Rows from block 2 of a small segmentation model, named by matrix and row number. Rows with one number within an expert belong to one neuron, the router's apart. Each number is 128 + 24 x the weight over its row's rms, rounded and kept within 0 to 255. All counts start at 0. Numbers have three digits each.
Before each expert's rows are labels from the 100 images, of 14976, where the router gives the expert most weight on average: "strongest on" is what is common among them; "peak on" is the class under the peak. Only what is clearly more common there than usual is listed. The data: aerial photos of the United States (SatlasPretrain). In brackets: how many of the 100, against the usual share in percent.
# router: slot weights (model.blocks.2.mlp.router.weight, 16x192), inputs 0-191
# gate: expert gate (model.blocks.2.mlp.gate, 8x192x192), inputs 0-191
# up: expert up (model.blocks.2.mlp.up, 8x192x192), inputs 0-191
# down: expert down (model.blocks.2.mlp.down, 8x192x192, transposed), outputs 0-191

# expert 5
strongest on: crop field (66 vs 8.8)
peak on: crop field (66 vs 6.9)
router.10:102137109139133149136169116121163165099102110152112129146136116133162137099127133125156140136143126129153120131133115129135124123129107164107078141153130108153168043167126156130137145142130148170140146136099130151097129162153125169108161093180153085153122135125098130138132123089110150129136103114114108112115136095150140090152165111128137153126136119111123101149088121090147130107044149135125088100152132137105096164160135151141152139123102167155173123134141081116154174141098089106132108094126147150140072140164121141091116124082164150148114106113126144136109139123145126116
router.11:123113119147135154140117172147153161122131126135181132140149132107136153154108177151152120127168106124093148110136137130129153136138135151095093133183122094167143084180122139143142140161130167130142136126116140144142121129118128090084139149139145092157142130127098107132152147111113153109157114103130101112126103086165148091150185122122140180139125134168118082173098138124122153099113123088146097155073123146118112154162164141119143110133143148158168130126143119142113156118093103137114083130144124169136111124171113148171117126130175164152164122127092164149138137123162165149
gate.7:132133163149106123095119153139069139120142165137128109125151090104173150183135140114155115155109138114106124115153126119119138161067149136109135134125140121153133120124126143104163147120138199162164145105121150122108153119147124133088131135151148135124148117159196111131132121134121091131147161129102095114099096095153114169117119133127104147129166145107147106132124120083158131103103146129142099153101132109136134131124147143127146123164159145142162151088118119180075117106136120128129126122122205137136147139114167079184118107144163130152127154183103153124140160139141093121
up.7:121178187138126122115115121107129159123170112149128161149143136157165122154149152087131110111114144130164093163168107144120125148185154095124095154145141146122145113132110127105153113117133153163151155120153113142111126095142133129125132125147142067142125140144144203127135142137140149137134144130156093116133113104160140113149108133143099118162123121112138111112093102127077109118186163123110109096088128115171130136114158137152086112135110136164166180131100145138102163171149145124104085092117114162156089121134085136121129135125108125148118114121142137139174148135139195123
down.7:172118175150088106113106119098122144130128113172122114127133106108128137133206130122123115145120171170137138128094166061108133170152107161114137151138129114113144132145155122132086133119100122130130169089111154147112123135114135178143118106101134080123160130133147085111104132124167101139197099151117113151135140129134122156124152139032117115159145093134149140137108154104125171136112120148155131119118119135116122133118175105135155139186114103141147173104094134108121148138135125128128154123131109124119129153063118151145125156152123149147112121151130121110109150137113156105
gate.8:128119108087119109101133115086105118142119145092098113113121166133112120093120100105114140119131115054151131120118152161131117120100143108142105120136123111123122089150123112148144116136125116130122143131091129099135122125147129139135080109136133116134149099118140147123110104129118137119083142098095117123089115131079085122076075103129142142118104097129113121093125092103110143105088128115046108120111127106102106140113120125129050098106132113134128090116129128123067083127084153103133109126117072105102150113105123139108127151137150076109145140112102062128073108113110127132
up.8:128106212164147126142178121152158151135122113159106132131106114068125125131125145128151152157130134193160119155154097155111140152144127121137142113100150167129144138086133143116161130112116101126135163125127148175123151128150136141136147143134136163157099130128154143155133095124116167140099120123136140147126143200142140154120186136148115106128114149101147070130126140132127141133191107147193141107155137090134135145129135127141154135131134174144113088129147145125133160152165144158137127094160148123121115138156098147119164145128108153136106125105175154150104163079135140128
down.8:124112134102143114084114104106131124102128157088128151173126107071115120106124083136150099161124145165086132120180139131141146098115110136115133139060128091164126115120143101122138169136135149164150136132144124117135144191156116116123151114123110062147115124125131119130115143142123148111118100141125142130130128099115146109134185106103142143121150116144126093114102111145125130056134173119103026122145100118156145119139123136166121096108120141120094171145138138102132148174080106109120112129146108108137106136163121127123134117142112121098166126113097149148110148104138100098
gate.9:108139126115135097152178120161149127122145091125111158138071109118121137128152140095126132139138193120160125144179108146112125163120144095144113102122184111111142094144082121195170125123133079150149124151143116164111153183124131145110164133133156110127140131125110157166129139114093126137053117118111127130138165111121109094145140139124132122119149128123113134123138115107124113082117134122139105139105140136120127139138113131183136181131121148118125163129146122150142143146122113147126119088146105127114109125241151102109123114102107141121127122115140192120153128106147138111
up.9:124110136108157112153103145126126099145147129086119128127128145138076119123098122122167154159132128159090123147164134123133112100139116158128125123139144102134111080166129160177152125143108115123125137134123135102115112140128153124131114135122144150154135144122063144106138123101108084130119115112125101158152148108153143131109132117090107103110148127176106130123158125087121121102070197108110096123088121131123122182124143130155092175152099144088153124109114126035119082145124117154132128100137109109164125151167115144126115126111119138095122138123163167125144111122062182125
down.9:125117081087148117113149144101150116119106132134120146171110084119112131145125112154142124154089050093162079129127115129125126128162137127205133131133099113123106074092124100144167103114100147115137109122129126138120120089145125125129135170109117134090157110133122130116136148118098122128117157118184117143110107124151067116133122117150132133142144145118108179144115144179124117159145132149107126170110127133122123119143130106119093105109131140142205090198105136150139123108127141132124132111127136132130177129086100111117134167103156127110128098112131073109123120130163083151
gate.10:130141127113108125101135094108163136110098138135126144164088130147110099183169157138125151172092114133162143125172142137138093106142140145161123151129106125162104117095112131124107101161097103118119122141117123121110136135130177138112106116097098079157117153166150088130139125138110120136079165121166114110132121129145095122140122105172138092134133074126144142130144144164148114124164103124149116153104114129136131098163144128125121091119096153143109155161115182146121146081132083182102116129146151119106141108203071083143124119099120112110113111129139121112109121166153162100
up.10:109158162126124138110103121092151123094100097127096126070122152113136105159135106180123118121152149116183110199162138122120123160135102133139128103154136131087097134116116143106187149123130103123105122107136060149073103126137118149126123117154157152125099149161122128181152108150079115112127119120152107099095128125127156152152128107096151114155085106136153109155124135161127095148113148090145144123135106120147123129133134150150092132144116137138155149095115151110120150165130095092111109120140089140146154128093094136133105129072130126130148090143154173138087138127122128081
down.10:136128127147140095130100119078149108152127112132110136082141118150162154088120054158128103126066097097117100139127117160131114094131138159119138116106102195144109114110112098126143136131117125166137105111105117147120105123133112137137134155156111129149112115165138099138123116145119138123104155133162139112128102147114121087122086118162089122103172101110116116065083135173105116139092163157117111110150168106129116090112163110103107111136132140168125089174102132117092125115162127148093112116114102132101113140157102096151147134157133121110111108061138106152129126094146108109
gate.11:093139123106107109168131129110116102141141128109101158125109141111100116131129137115106146079106165125146128123118102126120133139117132108140139157139135100143070102131136104149163144137122135117140107131099124104106107140153104141167164147112086137128128093133059115127110157092089095154092126127175114132166110119110121153125125138103089121099128114140103141108121122115141123142192128131185119104088141130148157083132101147158104149123133142122101160173161150149189131163137126105117143113105175111183137129151134131123153135132131120116165145119156202131136098064161143103
up.11:115114080112106120141106119142114101134145132088133136120087129104113128115126153104097134085130180131115152107107115132150135117120132127120135144179116066140075120125134112147173145132114122103157077128110126110111098113153119121165144130126072141121144094111100104123093141106098091188099106138168124151146156092115124162127124139107133150095083148144100135125110128109128132129181133097164093109128118106124159086122094155148102138132119110104112144136142148155178114110126076121146126100108163113133155118119132116118156144160128121132180129113150199110125112065133104124
down.11:106130106123109097106138093070135116138108126136111125116108132157139143141131097122120111104097106107121092121079095162133115102133134128123107153099113183111114119122130123123134121158113105140124120108094124111092108089147156128110109143096069158123098135113119121139120128127156107106121144123142134120121125111126113097135098145147099108110093125135152215132142133101147096095145129158105108102109123152145099137126132132064117108157105146128157084167118100131136103100169140113111088124111161107102122123113107112144157154049136166129114119144092116070133143150090059120
gate.12:139082114121128120139101134083121091134084127046129100163100128110082124146134122093132124116129119138107116161150089126128166138127126148154108144090096130137097122089122141162116111124123104150134111120139127176114117133080132129154136134110115109129119105122148130120132119123105138141112176097134145150130086166173095147146191142106118095109111126129125183126128139136130129170159075116104169144111129068126127122142095130123103103137146136077135083102153138132121069126139174124124134114129142144120174122140129126117134149101105140068174125121145170139154127092145137123
up.12:113161150161128131123182130120139155123132121194082122125183137111145129137136124170126151159125152168210114128172093125120104139143136142056129096138178111099151111152133161133120124122131135112126128123127125130120137159151126154147180137149158141138119137129129134155116126148119126140146116138090154161147107067156122117130142146120128107127149124118129089133125132074136121099122183164129126119158140145144131133124135132163135164152118156142064138076111121142105155164126115073123116118142131149077099132128180151122118122130099175127096123118113120097123144110111103125
down.12:119137114134110089113066126128133130136145133120156138094116148119134125128121087190152100128147132109130110107128143156136166127095128149131105066129118111156151088159101132114148178146151116143132137126123122135105145111130182126107133150146094092123121132168156114122125146110186176131135100127193129112097112136127137090130118081140188156113163122132124095135099139161125155110109145094138085102170129121099119114148099197113109124146136154107167124149174114126197141150104115144134134137112096148165163148093137123125133121146167130135140121120102109122139126131151101134
gate.13:094105107195067115088170113187124122132152123161114097117087140089109115120148136082108130135118146112143151130143156124126133094108124109135129173096141142125127145115124111136125069108116086164150096120115123150132149125157119125112084109141130148115132084111152159140137101081121101099117139131141125087131159144092089182125119145102097119138084127113134184128148087150133126139131123131089154117164137145114128122125091116127135130144123090114127148092097125135092158120137105145127153100134115119076132121116098067151118120190100099151138136134113141097110134136098123119
up.13:093128169072174151178102111116143113118089126154090167144182125089152127095119119138123113151110125117094107174185129122123084165133131125128140122173118086084134126158126139124114147127133132100132168130110123092142111133127132150154169122134123143132120140112151150100121117145140080115143111143095101104106101112151163123125111154081148136109127121123116166129101107098117127124134189125100096128146137108153126166094154112130109130127120106133145118091167139105119092123126122156127126112123121124113160123090208188115115121116131153095142132116158147126109124078157096135
down.13:089164101078116122107107142073154121153109127174133140127130100151166124135069078148123098136145136077106145144135098138116143082153104157127108126113134175105129092153108109114138154113097110122113135115089112094117107101139071114168154120128085098160127153117120116123107130123065160119160143115194107099117124146112105088127110125202090150093126133096107167129121123122136113137144145152121143101130124146136090137117135116119090119127094158146151074176145131127134159115120144138116127114134109098132139132128119110115162089097158147124126139117136156144115143115127125130

# expert 0
strongest on: crop field (43 vs 8.8)
peak on: crop field (40 vs 6.9)
router.0:139144111113190119134126127090117148113104138100087129147145142109163154167134102122117116151125142129167111135133091117128136124139143157087133162116134096124127095156110164127110145128136159104118136121167154174138137151120110187160158135155164097091142117171096135117101162137109145149123114161109152146161081110136137097167155154115146122117181148143130131088090130091128137128118142141171103134118144164158129105111148092146140175114153150124113117100107087196122099181114113101099098120128142152102137153174124143131127115112118140143153118109084161150139103093125144110
router.1:114166116106150073147111088093111139111144126099064128166142157108150118124116090110119144165100126136111082120162113113130135119114151168092124142132126108108132109169128172124101118128127141116137157133182144167127150167143145163154172144153140118099133116137116118121134129161148141101098113145115135158138102122141116111142162144096168153140198116162117129132120117124152134129122162116150121118147141152172129138096109084168104179124165175105147130090098127149122148183127124107104111150129142155116174152134120129123115114145138150103131123132070169166106131109118164115
gate.7:164140110133161121145132140121124098125110121095163108140124109166109129148133134144136114132155094081117136155120134135122127097151124139165174106096141145170076132105136089167150130120114147146110111133104124133148154099110139123144088101120122127126114148108086181117120124106108151115100142140174139084106121159116112107122107096168119103103122145158124065107129150130108129139133122116095125114110125122131124124127154106121123146102105119120115078171152125118191067124131156150149109113131118095217109113182088111109172149088109103128134116149159120116174095119107126116
up.7:160140093128144109114130132111122114127128118089160097139115110156119121132135140146114130111157111098144131153114119137125121087139122137143166129100122140179086116097138082161147129095118131143108092127109120145146146099109134114132083105117116114118116142107085150115104111104106162137098149130176139089116119147092092100104103092190115105090113146128124081110129149140107127144129117117091131091093118129125132105129139110123126144104109114117117059182141133156159087120119155146135104108107111084207100121162071098091167124108117092129134128134149112115169085124097124115
down.7:117112091114144098095130150105124146137101124122100067146114107140127099137156107131115141132088145142120073102141096154102120128155144173155122121097083193134127092095129107119116110088132120127100119104140083136099130100137170143113134119128166129125113120149123107140155122095182170127107105116148134177141111135157110119173151153158120139149136100128107133151123141155148155123129118152124107108126144109116084125175095129127109136154113146123111067147131115141088118138155123119093152112153141152123116149095080116117136150055132125086142152102150105141119175142142115073
gate.8:125123175143114099143148110206135088145121138129149115125151125184083113167107137182131127164130130182142118135160165119111123135158112120146122146105129187107151103095092137106149148120154133129132134131075110143115140128108138124118118131111147168098119121142130134138118134110168134171173104128085118111138155151119133158131154118176156130151129134100130129104138136083113157136158079134189155123118121114081144140141132126118139104083137122128200151166128109126123181090128126139121121137126140138148142115105128136114118138131117114136103116118115061081145145145098100128
up.8:187127243112186147139122125147111133127127113103135128168165135160148133130128126087126124155098151125181156139159169096118125126132121158140142141092166169150119119152186137141128104142103129135125162121160148165151116138095136146121100139155153136120109150106165179173157140159113162150126132143126158110130129152137132107121143156110128134126098093100113082119127141146135141117158169121155101150150115123130149115130155116132129113143156110132115147123102123185126111128121111121131133114169100129153144135104162127125113136178112132113164133124145089108159153126075135129
down.8:126145124101149122087104122070152129117143140081112099147152124141119152136131120133113114092131113115105125090090125145128108110152147132114120163126063198139109154098130108116111146109138144112136140118134104164085140128132112121110142112144124155144107133118152120130109129116186149109107076121106132138139152170121130109114160169144123133134162146042104139142122089131132135120128114164128142093131122136168102144151120101121102151149115124130205068110099126104157124121182081143146154108141125138147141103116107148106167132104165140117118139110085093079123131152128123118
gate.9:115125093146124127157100134081120111116129098096075078124134129129088148084136139120113115154121092133139130115154116116134107137131149118140121110157089130146116131143134112128114148107121106136139120122150145142154101127114058117128126127104100092138103129127116131138143111069140122139086127102148166118087121190116141134145145107156169097130136122126141225125095131095126133173152134107116118116143087089159180115129122098091074140131143120122096099111117131131140105110139111119138099110124121111129165112065107116119128089144111129127206107136133115144131145088106106140
up.9:143157100145115114130109136114144150126161147156145153137167131119136114162115120118109121176113124126159111104170173116131113121144133148122106117140089131090142163121121140108100129115122144097118123110130120155159165137144123152140140167154173128153151117140109094116128135111164113143131155102100167162127119117152162130115113133101163093107148103112133140147117132114148155152157176161170116132139125135132135123145119117143082123121143150144034123108058131191119162161134115113143100152163134124065137097183168143139125124174123153112159112129092152133118116096160115148
down.9:127121115140124124139126125095099134130164118116107117113122130109134117118146118144125127108100111124090159128115167105125118117119120096127136074090160070132107097151100098127078134140135132123124120126110135123132137140159231118068132117131146107103098139142140136143139128122174096076105098146108124138159115139132151132136111136111114129089107116211147177131119121094121144146109131099142085106113124136121105149068125125117120131152133115152140144104159100088130133119104082136142118154139135129117183111077103105144113160074134117091148141160110084119137162118103130120
gate.10:153085149144107123152140148140125124126118117118151097133141138144136132158131149120160121103142123157193099080113123127122142128157137142073122193131103172157138135077132114136122146129122169145084101122100136150120090142140139144138136117136118189114100133136147110141128117088108143157142125140135148125120143090178068190132166153118148084146106127097158168136139167125178124145159071136114150147132127092112141134129124132134141118151124129133095117108116127199174128157147137095123151121134109106117144131116153135130159136151129132119143109139099085118152147186102096129
up.10:130110179124151131144146156118137140136132113110139078103148132148128132129165143119169148120133137090233125138141136132141157131139131139121128149125141149140126145110137096156158132138136147140115129132139138139135128135132137157145090128111178164137127116145179183121137106128137124175123126137144132109121118127149124150148146140102115076162119118117129057132141154087144120152169129151070139182145119149126149143118156149139101132149107128153119174117140136181140070136146112169147131130125078153087134130140108138138148126128098090106162132148183114125145150182085140122
down.10:114112124120135148095078127087144110118155111120101140094109131102123128121113144134122116154102146143135111138087138143144109135165138108114133096136125218154124111087129087123110151099149126158125153123142105143155147105141080141116125091121109177151102151108178135110130121140173120138115112138142138136118144183082117144111116175141117138152168104076131106120152130127134122139146112110090130141144136139157143143139118145103129109153120094136147156118134155151092106124201103169143127114139133142131202111154159113146150146089100136120115180144127166102143134178146103131
gate.11:095105083140060138175138165141133110120160124161165138101075125089163123137111152153130116132135127151122155122126126130124140129119122088183102141129129144120124170125115094117151123152114121125140149135120123098139113122117121104131099116102103154132160115135165159103153142155135074134165131144116106139123191157127194163139097132124112142165091124089117212130154092111138128142159152120092112142135131132123135142121117145111121077128122103117193107143121115111159142110150089177150142127134165143106107120131141116157130113096133132126133118103170113106126137178148127140
up.11:079103121114084162173126149120149131125120134150160140099118123079153131143118141116120093149122145090121169140131106122124132124125126114148105129145130091095098171166126125142148108151122131111179159136129128089124089132135116130116109148096111148135161131128164176088150128161131073121189130139107104128119166136129168133128143143075130156124089131105116169126141084109125139127102179106122105133122123102150136149124120150104076095139131109101180163104143123100137138097121089141147107120143145172087131125136155132155138112133153139140143112120169196136124129068153138138
down.11:096090092077128129093124153110119138131114142134096090147098131130130132154160145163100156106106101113130087099129099151131140121163142142159106129186102210138133098069126125109110154093116142137101111090115123151108115115104133137145150138122146105111128108142126103114128165100154165156154141108142132116119136146163113133158164135180119142121099114112118118137112152167155130118140089128097119130135133121086106146173070118112137100164128138137123096155108126201126146126150093120115130127143112137132121157144100119146151148097126129089171150107164125129144145134162096080
gate.12:141106134145113132091102120127128143126117128154123082131138127149130111116142134147160112099126120122185112098140159113122113125131132122127139161144138170111161123096119104121126128124123137122128051148126123142123125116132139149123117120139122150123132124131171114127126112106120157126142122127099125090108067174179083161126142147104142125147086122098141095128116142154131122162150118135124154147162122135112121091141113124130113091129123129139085150102142140210152120135128186079110146127130082128079168126037173131113143110138122131142135141132110048125123167135084091137
up.12:126101183121131133096101134107129137121102122134139075141134124132133127144135121121153112103124140125156106097128130119131137138136135115112132160157153139123159112098127120122127124143126154134114074134128136155125128123115129135125119137122123126124125152137167092135125127086118159133173097141086113075089058152204084154128141156092151108144129120100145109127112154146130122169151087136139137171151114123116137107166126121127124113140129128129093144090135122207145097129125157058124137124118059126086174129060174141128136126109122137121136136138085095112128156125080101136
down.12:152120127101126093107067128114116119129132133090088095120134115156117124166131142173127141180121103111095096087098122139113126143144137134146109153169109177130127110109127150147123150125131124138104113119129116151094154081109108132103165128120133128084109125125183087085140129098183140139137081115112133158150129144190101139135123165180130142155102113168100149134125148141136121118145108105126145120117113134081093099138125115089131103150146140120108125173126139143103122139184087103132175128131116121104180137105134099144135149091135164087127160108113090101130134154103123123
gate.13:119092101122123127104102087109124135111133128120120094184128147207111120108120142153148141174137135186144125128158122124133131129117142125162119134117162190135154124126114149082160150132144124133140170144125136143116151108137133132152096140101120108116130117118142123118168097091146114131143107137141110111100140148131112170134139108130140127120115128149129154113153140144136142113100076083050153150159081131095102179121107124123089131122118085120162121179173132100105094108087131122121138123146083128187168107094106110129119161148149101100115129138102097106131129117097110133
up.13:113125144136131116131113115154129115102101100079149138143092153194131135096122119147125154175131098133123121127130094095147109126132109160151095162120142161148143114155119115122143162128130131128084173131126121156119114118104157136109121117147176119127143138116147158128150149102131162080109061135161126115151144136133115117108169137194113095145131124147143130121106154191149122137084089080072124116122098119125155079175148116115145119119138125122169127153169110072097103126116126139116111119168093145150081153083153127129132133143147135108160117107095133115142113158120110136
down.13:152114123068161118101126120188126130150134136108112119129086089184132128148131121149099115122135127087116117101104104170157116104150119127143125128155125199126118119104129117137109166119139130106142131132133126113114132135114091128135158144126148146097121112130138126095104149113176162162146172097161102133147108112137130103135114161164135136146119126065109179141137120125118136131131098163115177119124131122142130087184098131131111137139132124127197123178097162096130122148176111145149163129122147145149123123139170142144145134111148179126108121098120080102111131194149132150

# expert 4
strongest on: building (92 vs 41.3)
peak on: building (50 vs 4.2)
router.8:070100091117124126159118121094093102118146134098162127124080146138129143121127124155126145131175142107144138111098088146123167127126135119139108116134096100165135113121127120161131150112134153169122088120122136162093109148104114129156109149144137112101154111143074086133130157152105152097132126111149123138161135140130135105120149084151143112117152094136126083131091145166151124136139076116147095124135128095111135083165068125128140147131141138085128164163171103160137106182101119094103130147134126116125131139185084121134142142122151102128170125140145155159143087090183144120
router.9:106107102136128146145137141113098129139126128124171148103077116144123152144150118160117132122186136106145153125093098139124163123143126116139119109109104097150123108112124115146129142104133166151114087121119136143104128132112112126139110149104145101121151123126060116128121154126086139113160154100155120123153154144126155089140135095162131092118151119137131079126079125143142139143125083128156101122101115084095135095163094130128136150127155154114129174170182113146141112170095089113114111146126152139141111120189068120095135167124117078143140120141154145156131075092195150123
gate.7:123187191141155151163149121133161162094167129145108179122153149131122103116113130109123124117117095210138124147162147116123117179126153128093125134118156137105150158108141161111115135107136146121095147149177123117131171118147127142119178103153119158151090145140131111159151128132146139122080122111146139141150165122083145108119118148113114095137155126119128146152149117119144122128134157138146145099133156152167128118106162141136163142125121146163087114117124134112112184166139207126129136141136117118142129146133160147148100087137078136110095142142106096120114170124119172140
up.7:189104123150101118119108146143107115125111134083143070145135128131060118204135120129072098129129091138138127118127107127126174126151110155094093132110127139131082128113124160141100130151120130139133124136166126173085125107090126092120120159100122161112126096153144100132129134161140136156128113093119182143153116127168095116148198106132127088133108146121124122120136190104130132126100099104151159131105119121128132114166118098106103099147157169094100121119130113121135125083149119083134125138122150176129115121112133098117127129145111181122123131109093111102162140132107134125
down.7:109119191137154100114136133135106129105122123136076124141121131092093144129133153134145199104117148173134069102144093152113115130133146132123126082113107139139092110141114136140154143128138128153116136115072126157129131147111149129095157142125154149119127128132134115146174119121143110111133130132112120083137152139157190140173127090141117124183086116131124116155148157127161127131107089104137108156090131097117133184178124158139129126142134133096117120128132107112143111141121089102146113138154151176127070117115127169112120155127095117117137121094089124154169128208126148125
gate.8:134153176133100126083140102178137137126142121172083127146185132075133121106129129084145132138117130130124111107172175128126093131121131134105130144146181102093150154133127133107116084134123085121139125131125130119136139123146129112093136124144114129127119127121158145127136089105136080149106101130087120117122112083142108135126105137070143138123109124142130230132143114079122127103124195111104129121148131153129126140098151130126104119139118122153109101064123131089103147112124111146132122124129125127076151129058160116126119117152114136134087133133111101083094144123094129129
up.8:118131105156126131111173143113133113130175126184122117109127121143142129110142129097101126145126156104207148149116126135137116098134139135108147120088122144099126147142136117149123087117127119163138169123069135121125122125170134162141095120101105186135114123124104172115124128105110093129126163134127130126119126128064131147129088135112069141139115126090123112134154081086132127126145133155096156091168138130138132150096130148148101135131122127117164156077132131194125103127157199158130143102130129095065092133116085123154140133106152114142115123144119125112100112170140102136
down.8:111121127140148148158111139115148137126132136119130153152142145159188116129099153123127127143102134117161101130196159089141140117103136127083156158126113131130145167109147117135125146118150146142107111122108172092140150141144122150150131085124100068121130134137149111174118119132125151152119171127128149126169110119102125106114126139129129122106129121122142121118082093135127161098128167098160087119172113110134153143103122138162167149111131113132242088127098155144157124157076158159107163124121049115136151118104134108164144144120151133122150142142129106135099128108119112115
gate.9:155124155149072129050140112173136136128146120172109093151150137104116119117138125093140117132117124136116130099159173127128106127114129138096122143159171150106149175123135131121124082147125087138150123128112129109144148113147132107088124128161107167132126108130149144121136091113147092152144133122095124113109137101142099167130114121092143137139091129138140173139175110090125125119093160116099159129172129153123127143116137144117102090146120109145096118084116136100105175086148121156141135124135153141083150127056154107129114123168114133153100135133082096080095154164081119133
up.9:178157137104156103179107154096124145122090128127110155139148130119181133167124153127116117136129131142095089166137105128127129161127139156137155117166125117103117125213129188066106130143126146058124141126151123108115098133130138112148196127161144134127147138133139139123121145151150138182149119136103126142140137150162198160143157131095175174107146130139123133124128149127125128147160125137166123138155131142144130179130154120113146141139137152148135111131089139113132129129132135128158131147093163159132131129107168159093137129093165173135113135116156143141125139080111127127
down.9:141102134144120137117070119104150091094121163102171133153141161145108132151134048116115101170145067146124184142118116111124142127146136153161118153130094120127117108127113156123090105157136136160120151132136083148135144126144122110110144103141159181142104121143118121089140149157157125112122136135136146149080112099129120144121154142131118120149173111132148146109173146131120136126121136145132129133150159170189140146136122079128108108191184149125120145104123078129110162140144098112125084124123172169129137140128182143153092133151147138105148129130110104149142136130114089130
gate.10:142156158144112135051158110164152141121155124171094100145189128087130126100126110081137115141113128132131117110176169125130091122126137143114132153138166107094154137126133105118121068143130097138143122128121133133145150134156128114082119118144119119141106131128150146124135078099132066157114111126093125106107112099142099139117093148089139126137120120137130200141132113082123130108136184123084140120135134169147128141118152119129112122153116116186135103087117132112084157115124117167126120128126127120052157135082135112130106125148125137120093142129107113102103134163095107136
up.10:140124115149121103140117137148102119127120128044134107144116131108051122178114149118109142128129101140135119103129108124122182139133109130120090147106114106144079107142123147161116146136123125131106122130147126208105122122068128087095130138103130102112127102131140087144131151125141161131102075127117145149169130102175104090144201127125127130136117142148136127128131179101134127098087094091153112150077118113123121121167103106119137128111142143087100101127122124113120104099114094114113107140121128147164111127155124109130129112134098160095144126111104130109183142138115179124
down.10:125134155131135069099152115155122124140133114156076129092118147099093137118148141149160165083146140119131070101090111158093084132119132127091106109131161150102126117128115155117133123142114107142117110104090110128133116152128149126107175157146145180125110133135123123111163096108096102128133138154102120102092144127163156134166130091112132124174089122134121163145149146083129093150092132131097160146080116125120093119137116150091101137130130120115063152117141117126126105113134111115154121135156182144153084142149144143101128167141081143133107104097107127148124153192100149118
gate.11:118134131117143124145092108138145153111098116118095099182163139093134125119102116084138104152102102140113082146166109110136134116134121149120145176148105141095136121128130147113097092141115128120149101136134130160126115111118119119132134128127131169136108156139147119121132113127101132129116099147089133124107048136164090168119138169081152085115081130125124157120129150084134119105166143119123156119119129150148125107121135127104104086137125118138054085093055139136122140093146168106143119139121113106091146131110186147121128083114098164097126142118143149121146125114083076139
up.11:169133122155140088153118144126099120122109128076126111150131127116089130191110145113099153129123124152136094135129082122123172134147114160126111159117121117126078118148126178127102131137121143104130128136185122181071119127090125111126155144103144135104126115145128092151124138166132145165107099118109173176177135133179122134162198162110142119107137144148121134120134191100139127116134106117171157130122128129143127124147113098117135147136149181100099105115066106121135124115143121075138116149105144163129112131134138123113141123106098181117136137107122153113159123098103159112
down.11:119127193114124092106099122137124123104124147125080111158144141103072126128149129130135180150109120164124069087153088134130104139151149137145112112126098138125095128123101147119158128137147117154127124105092118163127131144125140118121154162131141188125122112135162124107168110128159106120128128127124116101128148126154154160150136102123124109195102118134124124152173138105155120126094112105118117142095146124154140127169116127140116136153171128104109127114111091093148135131131079108163137125148193179135083112108161167129105160135109138095139115112095136160157154201116150103
gate.12:137153183129136136143131144151156156127137126148121158171184134126149115151111135101146107162117107167111110141183142115126141155134131171150141139148149129090178147118131173097093104148134132121121148137123135139124126127164136106113183102161116163145106144152174127119148104118133102157140117144093148128131150095171154141137161149106141127139123131125124170132136143076141131103132148120149174138151136146134122156127162153123135111148139162163149096115115135120107173113131176140147123172126124152085163134076193132157132125150166190109086132120118092097120145122097104139
up.12:109162106101155139130139104088155158132142133195100168114128124120203133072129119130151138132127161097116124138130141136140074117105150112136153122150122121121162128192127101115140108102137133107128134118121133082161161137160129170138134118157152087148134158111092190105130112094114117107132148129115079121106104125071167128120062140100153158123154112121122145125108062123104126140141169146089113111152131130131129145099151136151129147128110099153131138116142133133117113170114141167123132111149112115109136120145119143108113114092158087138131123140152167158092114130146161135
down.12:127100056120102167194114116097132121113138150091191151135112126199133129125124079126106089133099098109118161114127155083157171139123121133137126188140103093122155172115114152124108129113147151123112152145188132116129128149130132126166109117113116134118141108136133116107102184166142138149131135129145149186117104146105117114097123151102131140094173125144116114099090133154110147120138138161153142133150131129130148114120098105118146136116161119146147121113131145165115139125104161136111124124112112132147170155129149107165114144129161133112139136120172147099134144062156105154
gate.13:130150142105121118168107113144159122125170119140120154129140148136159142108116134130189123118114110129088104126136175127118113142120148132146149111146119136124156158132143131125148142152129083144119104111126119119169127130124116110155176119195095151124140115150178123109165112128138110181082086134135099088144101144119153175133102106123162156094118109115129123134109115135126116127170155119120104137179127156151147143086143146115099092132096096142135101137134186129122144125131172195139151132104103116119188148103189173130117100146152118099141141162152112130108145097144113161
up.13:075121115107149116179120123101110111145157122098117156117091121141113140108134161136141168101127139121139112143107108144127134143120134103178143101091089120143118123125135110143136155093137114145089106102125120133124090163085118150154136120134128082117133121135165108117130138095122137153074081113138116124193157143101152129145124124133130133097141110079114096134098115145148120112160089124157086162140123090104135123119073123135137126098117100104126105161135145192117082169110104141114131132103081128129150144156125164107120112121152076069172127123162131139139110090166116136
down.13:152138099067103129151128131119105122144119161129099125136138091116138136124128118113139099111116108100111128124164103091140110134131118107118099121135149137070114148117115139072142099113133138079118128153134127098082147150135163106123116184111135147091166096102143138092126121127126110160144155108109126168145120113134145157113124126090157105134130127174081142132150070070099104141126147153092191110126120134118142124119146131138092162147156112120100106090100146113194108127184123128170180112112166146088153129112152121101125120107109132112104110103138146119085147125127142143